A small sound classifier, trained from scratch.
Model: 5.64M parameters, log mel input, arch wavenet, norm groupnorm, depths [12].
Training: muon at rate 0.0067, batches of 128.
Rows from block 8, named by matrix and row number. Rows with one number belong to one channel. Each number is 128 + 24 x the weight over the matrix's rms, rounded and kept within 0 to 255. All counts start at 0. Numbers have three digits each.
# filt: filter width-3 conv, dilation 8 (model.blocks.8.filt.weight, 256x256x3), inputs 0-17, a 3 kernel for each
# gate: gate width-3 conv, dilation 8 (model.blocks.8.gate.weight, 256x256x3), inputs 0-17, a 3 kernel for each
# out: residual pointwise conv (model.blocks.8.out.weight, 256x256x1, transposed), outputs 0-51
filt.49:151116140131173139112111161167105109160086137113108091157093222123167116118127107090130104122165127162145112122105145161149130089139129122075059139100090116141142
filt.50:108161135116124113111126114136127192139145070130104147142103154086129131084106147137127131111112099131122094054086112124144100129164130099138137108111121180102122
filt.51:111102145123121139105136133156107121125146138142108105135099125143137134117136166095114135133132105131179158112127132094068170156106154142112141150115135099150180
filt.52:156107146105145136141129126135082143115135097082135142133137142119103115158159118133031123142139128135164105141140132137098123148107118131126160140170104156152093
filt.53:150129122164155132142150133102130119117157080120111097188134111147103118094116163118136124102090101124133137061143123122167110132109088128100098095135180085156125
filt.54:154165124131124135115180077172124113119107166129109095114119131103162142136138101137162130119102156149125124135134130168128162139129152107143108109193106144148183
filt.55:146120134160146107128098131107075141144131118130106141115145144144107152131115128107110147123135142173115094129120173148130154175183121114113174170133147150166125
filt.56:138130092116146133106140129144134151115135136119095149096153165128142123122105120156113146115133134101073123134136095114156140136122143106127115127081142113127100
filt.57:081118104108146145168118127124146122131131128084128102112122122096094131158050141115097123105132162096130173090107132128134115125152138109102174135106138159169089
filt.58:112118089151129091133183132118094147165102151133123123125162110117124144092160150077101118138102116143137102136152113153126147153082145152125124121154100122154144
filt.59:091150171118145127110124167147145137154162123121144142106123185129121110106148099137119162122129117113078102147130137113090161138137130129140138157085119131146115
filt.60:129130103171106134118117134097113145124153144173134144130110122133142113120114094143129138145124129163186079174122148147148163157155119092154100148130132135138070
filt.61:135118141136109152126140143104099112164086085082127131092093125141146118131150144099121096134130132162133132147124129109113131111089128129105066142137122134139132
filt.62:134166132128111136141122143158154101119125128124115100144134114157149141133105086130086154142094067099133168125152115146113151111137150125153099163127088140101125
filt.63:114121138125108144133151087166083126103159130109133104113102130094161108125116116105105134115097138121169153074141123113147112121141139099142065140121130137089104
filt.64:152108142152118116176111102133119138154162095175131117149144140110126132132128124115091145161159118152146078132094106153152129133138114114117132147164111144136096
filt.65:171090147102140125064125087115087146105147142131101094114178124106137109135076123118121138105138100113131143103131139105099118127143129103162128129107149107139143
filt.66:124136113131128153135060155118167114117115117130119133113102136137175101154136173178158107094128189128138140136119160131125154168173152142116153130167096120107167
filt.67:087105131099126093138128124078072115133132134102164138101117156156146140111127105104092193122132134114162135132144107134134169126167123119101088172094120091105116
filt.68:163144123147098132143135104120105165093158142115116131053137161132118143127156131137115103104101102151135144145135131163135138158123170083133105179130133114124153
filt.69:163148127138103141121133132152116166104118122105137164113146101104093132176128128113132104112144122160147161147110135175128151143177138121165104183156109148089103
filt.70:117130142115140168121114167148148118124133139148137123159142112112127134098110083128151146110121114110138136081117125121127097087125115101119130144167107082126140
filt.71:124127148143147127107104119108182118109077145113168125090108079141170113126138079151130161099105151148143098078133133098155134166100106117180151101097095131138068
filt.72:126139126124168109153122090146128134149154102117130125178108122120177115156057116163136129099097111153147091152144131163114102129122054117150120160140137127121114
filt.73:125134127151111120157125068123133147143080132105136119105112148132117108130126144094120171149144130120119140093083108158173131142106138118162076085107099111146099
filt.74:158129127139127106142172114143108125113152108094099119144148108172131193120153109106142123113137151161147129078144133121118096161167147105098100108076087172150099
filt.75:109134117114144139149110119143137142133118124153142119124129127160149127116146107076142108143142143092073112129148110182148156068134155129124107144115126113116126
filt.76:113132108143125108127127113149099164144140128094158173093120121162107090115134138173130129126119097130112098180121220098126107167148161160144140125145114136155106
filt.77:131124134154103100159102149117145135118100147154144151156083118124112141161128112132153108109090115161152121141172113121154073171099151132090111148109136169138142
filt.78:122140132177131108082098114119097133124113093137107123114104144161112148100177107142155164132150131109155120120143102168130154134097155085131112095113144172119069
filt.79:142118131111146119119114116129131122152180140120119107125158163120162130182100117137147123151162125126179121143133140102149127140104151117147134137097064078166169
filt.80:122118123133105099122131146109125162124134079109126136153112132108095103123181128099116126142115168145117146101121138110132109071127175114095080104136121158119181
filt.81:135146121151133123130104107114133114097139135138127122145140137087142124134099136076124078102120125157135134083105172138126142142146096102148155108113144106144175
filt.82:118154123131113122120139133149141173134126091130161135117166092111134091139125117171126147140132157163125138082121175096172146133124139155141133112122099103090098
filt.83:130109118106174123105145158121106099113141134129131150125129114155115151133164092158116101124124099164097101118094097125105149135133108129106141145139130136147095
filt.84:145126138102114104126123129153129121131099105134102106103141114132108100106122131136118144136078133125170121179147146110131150145147106120123104144120129111130132
gate.49:170148176133158120098132131141065140090133108134111120127106141119132119151107116090146135134113096137131132114125149111135122061185181120109146162145129082130112
gate.50:164138111129147141120127153134111193114116129152115162137101142097167155137118153094147183129137114158096098138137122136142161141178181217129081111127157146139140
gate.51:116103134158107135112069153148138097122091135095145182110117140144096105150172133134141106211111111131135127100127119102118129084137162164102163129120104149080100
gate.52:133114134082109115107112145142130152140152120135080145119118151128148111119165101138164117161107133134101109115160162121147170197143125151118194103118141142115138
gate.53:135136120173143128091136086133113137123122094141109153120126119145140116121162159140127141109118115085108110096112099133115117090082126120073123076096114175147097
gate.54:135114106105133115149107124119081125164157153133094117145103128108103141085079126116126145166131121102176126104134141122115107158159147113112144108123142097103160
gate.55:116127096126113151160110109092096130112148104120124096127145155111109150128155145126110117132104144161128089132152107121154121145153095165169100138136096130083107
gate.56:135123104106145137127168130142108090101174086171094175141166100150100162158129145188086146135119102129122085123077125130148161139133152120116137105125131124192116
gate.57:116157144130134144126114141091144122091119099145157122121117144150137130123130133143105128143141092112160117160124142105120142153147151116139133109147133183096137
gate.58:120132123170108087112074126111132158126098144081128114103095152149122135151119159159119155128114104150144157140140191085123125107147103113176114139100123086171126
gate.59:086134148156085107138083090131119099154104147130092098164193094161132157142149149163120141152109111139057138156125122161153137147104127134132107084121124141126114
gate.60:154153135128109173107134181124123134134124129098120165156176107123098101118106148127189085135133122117127154166157088118141175126113155118107089085118139112100107
gate.61:102122121133142129097128125136154103141133146088119158099112134128128154140072159113136138160105139122118118153112132097080116123116160155143147088124109126135131
gate.62:120163090141124158133139106085151133116155193181154129136103121123113110138134116131073095112147081114107082135136074118116149136128128160162161133103149106098147
gate.63:091164127117156117125110110162125182180118132107107088145132114125169176103109131095154075153150138155127116150125137122141134124165095145096118133123137086129134
gate.64:111138116094130154139147136122169135107097086137145129092131125130118140159139126120145144139165148122105142146156148127095144105128164118110115134162166125117156
gate.65:148174141125161121130110157127117102147180113101121124141117121112110106149099159089178065114115148171137114123126105131142127157106102102124157109127141172134130
gate.66:135114158119110154115133122097139129167130147129134124154106148125140175103097088148137141118165119104153121155109137129118105116112142122148116150115091165138096
gate.67:090135125135118105128129154138170117100086137135076145148146134117123141101111129187131076101119116117170168134131156127114136143161120170159164137124134099107139
gate.68:125108142131103112148113178102135096132123098151129114135099132106137112117140089145147134153165122150086144155113070141113127119145145152140056086120164118166136
gate.69:095097114100135110132088094111125131128142128117136130166095145107156144121112134112156138142124153135191144114130145129137146111148126118165132138122112122122116
gate.70:131140095121121153140117105117157136147122102150145155136143142104105127189155145086142108123135130159123118121121112151113124141109143125125138111127126121105095
gate.71:094114089119140119113161137115134127140163140129120136100164147145116150126102124118177100146087128154163162130171109142072095113126114141126133080186121119156111
gate.72:114142141112120074131102121119104195111131112198145099100092113098097147099107104113099133186160127132104196146099149134158110143154165100139123118106139073115118
gate.73:133125148128144119123122156169130096103117111119128163124103155114172159106107128122166102143124102145179124100097148137108158135137107071132153095158167153111092
gate.74:115153152110150139129097125140189113113116174157126161158105101109149145144142156161166135115167094138150128157145172132176130118138080127081121109142121091151101
gate.75:109151089144154155159146107103123153090119179122117123123101143135124117157128139105102116098106115109125123174117143132108135131142067166107168093144122084082134
gate.76:109133110172092146143124126109131135145119117151151153124107104138136139068158183132103090118123132100112090122129135135105111090072150123155136143119098114138124
gate.77:115109157108162151114149160151139129155167157096164143103145109148125104153143098149129143095090089103148118140139130101171136138108142114103141115182095132111145
gate.78:126123141143092107146117153101126169125103149153104179124160121124110133119113140127145103170149109141170115139107108122104076133164112127151125144125116135057120
gate.79:127097104097127115147099083109144149102104120113150149128101090130126119164115145143170153157078130113128140128148152100142108103128103107152128170122121115175134
gate.80:132111111136128097141120135134093156137096138124129146108145099087135089129097112117131165138082128136141153127144128093093125110099117110138136116109146137118095
gate.81:127118134125141138113131134130108086089108114113103124153114128134129165108112095107135109100150128137204139160122142197114139101125134106146146133134107145103174
gate.82:124145135113111122167128124127092127184108123121096143125085058146122132098114159115096106144113112122113081102121163158167138154139106143136116106127125161088115
gate.83:117123140150170146122167156142180143121134160123155133103131122076146130135135138155138125102111150134082189123167108140118145140118156088121117157134148145121114
gate.84:127132146129157129115172135146108144176119134131170163131082132118138146151185139100113115116108128161149157115078144172141156117112107180141142137181126081118107
out.49:139117150095159130145194108104132156141151098155106175132113099119170121091127086141131133123093139131130159158090113153162130103131130097099113167135122158
out.50:123186111132171122122058128165115136129088108112135110191128128136129119152164121110086175076119096140055128154160101133122107108157129106093163166109113159
out.51:153118166100139105086145149116169097135125097187161121122118145137130093119092172089080084071115112128141133151150166101113105082118125108124129129133111147
out.52:118165137136122147132122057120122143114153128145106139145177104085099158113141093128148104131116120119144177158134182108115164114139149107123166147132092106
out.53:172127117089113143121143166081140121117089158158134153154125114146132143159122144148108135097118117161127170159090098153134133144071111196080131089152128084
out.54:106092129126164084106130101118126120165129117113123159152099146088138134143113154124118138149163137170139174130149134122161118141152117129134129124107155097
out.55:100147156145136130149125129114098121096126097155146140110150107133160130090138074154131145130135146079127113169130110142150110139094103131151122157138098135
out.56:132095117149142140147104151137122109137117113155141154114113129129138141165153134145139133149131090142116132123095106112080159124141127129117148115153113124
out.57:142096134054125123143117086124131122142122130151144100156095119131155136143103134138145138134119128115150148145155146135107078179133107131124143136110166137
out.58:108171114136155118145148109101081144142109110076089118198144138095132144140130124134128121158107147136116100122141161155109132126100136156133187123089130133
out.59:151103145090108096164155107117141175153157100129141106112148093151141117120127145148085157132107117135157173142135129138118133124155148140119096127116158120
out.60:151149155185133157112131100148178094149117065104133152134078163128132156134138085108150127153154123127121156154123163103145100109083124138110126102110092128
out.61:105165138127147149105159109123118107150105124171104147123173097146090127131093144144131115142103103107117097132123142105117102142129166144140168126124127169
out.62:168118138111141144133095136153148128158105118115136123110117121141069113140114130149153151138138123181114120111117177145140157133130108136162143116137136161
out.63:134180088139133127131113111158116127126145157126142103149105109130145150089092168078074147140129173166132114107132109127148110116102163111111134148122150071
out.64:086134117139105135135109141126139149117139132089104159122112110120140128108145111110140110127132140122087124126082124153111142093103120140142100060160168110
out.65:146107167104150125119167140155155136124121140152090132160070123176082132151115103176126107106127179097132149077140126099149156106098122099141116141138099144
out.66:126124133108105098116151130147131144110160125084125123076107141112177116116134132137118145112118112127136134097110156152135105145173148114149140174139168088
out.67:201127150162110089148149114109117128125135100092126133129102106122122155186125115100164173117120137138120148136137108143142122092151166169149125124112121126
out.68:122117121102166178109139152148140148136126098159122148164157066179133155124147098169156104125123124147162116136153172147137132126124101171138103149126125178
out.69:128118104157124139112108123126086171145119143131110117130136145115149110141168117185098177157104147152115139115128146109143111102102115112154122109140142091
out.70:138104138124123141138122088152107115108164142158148142085130133099129145157110151118102125134105135131161103121116097136114099127162145118140129104130150154
out.71:152137148139112101123144143141139140096120148084108131138122133156120123146095090118104142142153140137155135142121118118139161135142117125121129120117111139
out.72:124128143107139131080166165080152158134133125151119166117163141156116106097133130117124140115119115167146168154132132094081128117131121091162118095116143168
out.73:104156104161115127140100087156127108105113126069154138126140085087087101075162158102112095097118122099163130126173149137143129089127124140163101107085109096
out.74:145119137132135129145159144092128108131134104118140144127100137133142116115095088134140154130124152079136128097110138097111080166122134140100095147123133092
out.75:126125146134115153149145118171142114142094107121155159088106118141127124116156127149146149115119094165117113125137133144143127148089075129091147093128108131
out.76:129121118110077092100137116116100149159153072110103128149119142111112127137139091120105119169117116123114138170126154135087116107145143167096125132092153135
out.77:109184100132081137134115152107135100073121109109116125146166131160119136158134137097134165144103087148114162156127172111108141130120129150132146128112087127
out.78:107165111103144145117167167103094104139133103089099115089149114141093155091151118121163140134131116143121092110119107126114099088134166117132141093124083102
out.79:132070129098110144128138090135123118106075131152140118151100114153129093152113118110162098130133115124106151119105111087144119083165139126105131126138119149
out.80:158149161100087144151170137127129132119173165121099104137156082127074121114137134149153125147101143124129138139132118096152125087121125132134209172071100100
out.81:169116136127128191142138103138138089135167152164108144096144157139137147152103142175161164104167135142126115120165149111110141064143104154111185178135120141
out.82:089140173133129115137091110122170131103100141129118140145089104179120104138116141120110146164134155103085127144139077106133077116157140122141090148107123082
out.83:126137130099116129092151115140174129082133110111099114124136122135130135096119129143114136084147142098132144118113133118142114119183115121136126088091184149
out.84:145115130104136089080092106131102126114091103138110129103143142125152088106079132098125087187125153151103161144161130157110082096148087123142145112132052114