python train.py --model="sound classifier" --dataset="read English sentences (LibriTTS-R)" --train_examples=15625 --n_mels=64 --targets=["voice"] --stem="single" --mixing="cutmix" --momentum=0.95 --nesterov=true --steps=10600 --epochs=86.8 --weight_decay=0.04
Rows from block 7, named by matrix and row number. Rows with one number belong to one channel. Each number is 128 + 24 x the weight over the matrix's rms, rounded and kept within 0 to 255. All counts start at 0.
# filt: filter width-3 conv, dilation 4 (model.blocks.7.filt.weight, 256x256x3), inputs 0-31, a 3 kernel for each
# gate: gate width-3 conv, dilation 4 (model.blocks.7.gate.weight, 256x256x3), inputs 0-31, a 3 kernel for each
# out: residual pointwise conv (model.blocks.7.out.weight, 256x256x1, transposed), outputs 0-85
filt.109 [104 119 138 144 144 117 180 132 118  91 107  75 171 124  87 108 129 106 158  76 191 118 121  89 136 189 143 128 157 128 162 123 109 124 125  99 177 112 154 145 125 104 121 119 166 120 152 133 100  82  93 138 110 129 127 149 128 131 144 111 125 123 112 146 115  91 120 126 107 144 130 172 162 127  58 133 139 130 161 121 127  86 108 114 130 113 116 114 131 129 141 112 129  76 140 135]
filt.110 [161 143 126 154 174 140 110 138 156  91 108 122 144 173 177 120 113 128 152 105 133 109 113 129 198 104 154  76 105 137 164  97 103 161 141 111 123 103 118 117 121 139 189 122  88 109 177 121 158 119 118 169 141 117 186 156  99 139 120 142 139 150 111 105 125 103 106 115 128 133 147 139 135 131 141  92 110 128  94 155 132 110 169 106 106 142 133  96 144 120 157 138 145  86  94 110]
filt.111 [ 94 149 138  89 120 133  85 164 105 115 139 143 145 130 138 124 140 137  97 147 117 141 139 154 156 100 119  94 125 122 176  89 128 164 106 131 110 117 115 147 128 104 170 102 117  99 166 116  97 171 169 125 108 121 119 125 152 118 102 132 124 132 125  94 107 124 158 133 130 101 158 127 129 122 145  96 124 172 127 162 156 161 126 121 115 121 164  89 151 108 168 151 115 140 117 101]
filt.112 [ 93 118 106  80 167  97 112 160 149 141 122 120 160 179 124 134 146 138  97 148 132 107  90 161 128 104 176 118 165 182 142  68  99 111 136 131 143 136 108  93 139 126 112  92  82 165 173 130  86 113 138 113  92 144 121 146 150 134 121  94 155 108 110 104 164 163 123 143 147 145 166 113 102 200 184 124 166 166 139 119 130 121 134  94 132  81 121 132 134 146  90 141 164 113 150 124]
filt.113 [129 127 159 120 127 122 122  97 187 153  78  94 155 133 170 131 126 144 132  99 133 122 117 149 182 111 124 116 118 126 132 110 120 138 146 106 123 105 129 102 113 147 157 145  96 132 134  92 141 137 118  90 161 165 145 126 107 124 145 111 143 149 113 129 102 154 125 130 187 122 139  74 113  86 145 120 164 130 131 124 139  89 138 145 165 111 142 156 149 126  92 117 131 139 136 119]
gate.109 [129 153 123 140 153 107 120 131 102 116 138 184 142 154 159 139 142 146 158 174 109 111 147 136 121 106  81 125 154 148 125 143 162 107 137  89 129 131 136 116 128  92 128 126  94 162 123 136 143  99 125 133 140 115 107 112 147 125 116 128 141 112 127  89 108 126 131 124 143 112 123 135 124 115 140 131  92 148 150 139 123 134 117 113 120 140 112 142 132 116  92 168 114  91  96 115]
gate.110 [143  83 121 115 120 146 151 161 100 126 129 101 106 106 127 123  96 136 130 138  97  82 156 151 136 106  87 116 116 132 158 114 138  99 118 123  96 158 125 136 119 164 128 121 105 115 132 153 107 123 156  96 135 106 111 143 105  98 143 155  99  78 133 104 118 155 143 130 162 118 128 138 134 124 129 128 114 107  97 107 128 195 132 146 135  69 118 111 143 143 151  97 155 160 127 108]
gate.111 [151  85 114 164 152 156 115 107 117 140 160 128 105  88 111 131  88 158 125  96 133 129 161 136 139 147 103 117  81 155 102 120 127 154  94 142  87 116 116 165 106 161 151 143 116 113 112 121 141 116 191 117  96 139 160 119 140 134 122 123 147 148 164 109 149 171 142 149 123 146  85 160 120 142 107 150 174 131 135 147 134 112 105  82 149 132 153 147 160 151  87 144 125  82 148 161]
gate.112 [139 109 127 138 122 154 105 127 137 136 168  90 133 118 134  85 146 122 129 125 138 163 152 101  76 149 138 135 128 136 129 164 127 143  83  70 138 115 151 131 109 124 105 121 132 132  90 146 149  95 111 138 122 119 147 172 164 106 106 124 160 123 126 107 123  98 137  85 112 135 130 105 172 166 170 152 112 133 129 145 161 125  85 113 117 129  81 124  91 122 114 107 112 139 160 188]
gate.113 [109 113 143 114 144 113 113  99 129 122 130 146 167  88 158 124 185 125  71 138 111 168 141 119 150 118 120 114 103 133 105 137 163 145  96  97 128 134 172 136 168 149 138  98 135 104 175  57 117 152 149 146 146 129 111 147 136 145 143 131 161 141 156  85 100  80  87 129 156 175 150 148 118  89 139 155 166 124 119  99 103 136 139 141 153 185 145 135 131 132 146 128  87 182  95 114]
out.109 [145 134 174 123  90 140 140 134  98 115 110 104 131 136 129 118 138 105 134 101 110  70 156 110 122 102 142 133 150 151 119 115 122 136 119 128 146 125 105  83 119 189 127  93 160 142 102 163 149 111 137 145 113 111 178 107  93 124 144 146 138 150 100 143 120 124 148  80  97 138 113  92 130 129  93  69 155 101 137 133 178 115 102 121 123 125]
out.110 [152 154 145 115 167  63 112 111  94 149 124  93 179 124 145 133  96 171 155 121  99 154 136 135 140 132  83 119  75 144 129 117 113 137 156 134 128 138 113 100 118 126  94 162 113 134 119 114 116 149 150 148 147 148 144 133 158 103 113 120 149 111 163 137 113 151  85 165 114  90 150 101 151 130 116 152 172 136 136 162 129  87  76 122 150 138]
out.111 [127 121 133 146 116 153 129 125 116 144 121 114 115  92 133 161 125 143 113 144 133 131 173 125 123 113 129 136 127 108 141 124 133 102 103  80 164 112 142 112 113 103 104 153 153 128 141 113 137 112 114 154 144 127 167 140 135 139 132 152 133 110 135 142 112 152 168 131 123 109 145 141 153 132 127 129 142 127 124 137 114 105 151 147  81  89]
out.112 [118 143 103 131 147 115 163 103 100 108 121 119  85 120 114 110  96 108 125 103 114 123 143 118 131 133  80 133 109 109 144 125 123 131 122 109 141  77  94  95 155 116 141 115 110 114 145 124 150  70 143 120 146 130 100 135 111  89 163 113 151 167 148 124 131 148  76 136 148 140 159 148 143  90 130 134 134 151 167 158 153 191 126 139 144 159]
out.113 [170 145 149 131 154 104 160 161 121 113 104 110 117 122 142 104 115 100 160 107 118 145 202 134 132  85 154 130 141 108 118  67 115 133 121 104 127 110 179 111 131 122 108 162  89 117 119 118 122 126 112 125  98  95 129  89 154 135 138 147 145 143 101  95 168 101 129  94 134 112  99  97 158 167 162 150 113 135 142 128 133 100 135 156 115 122]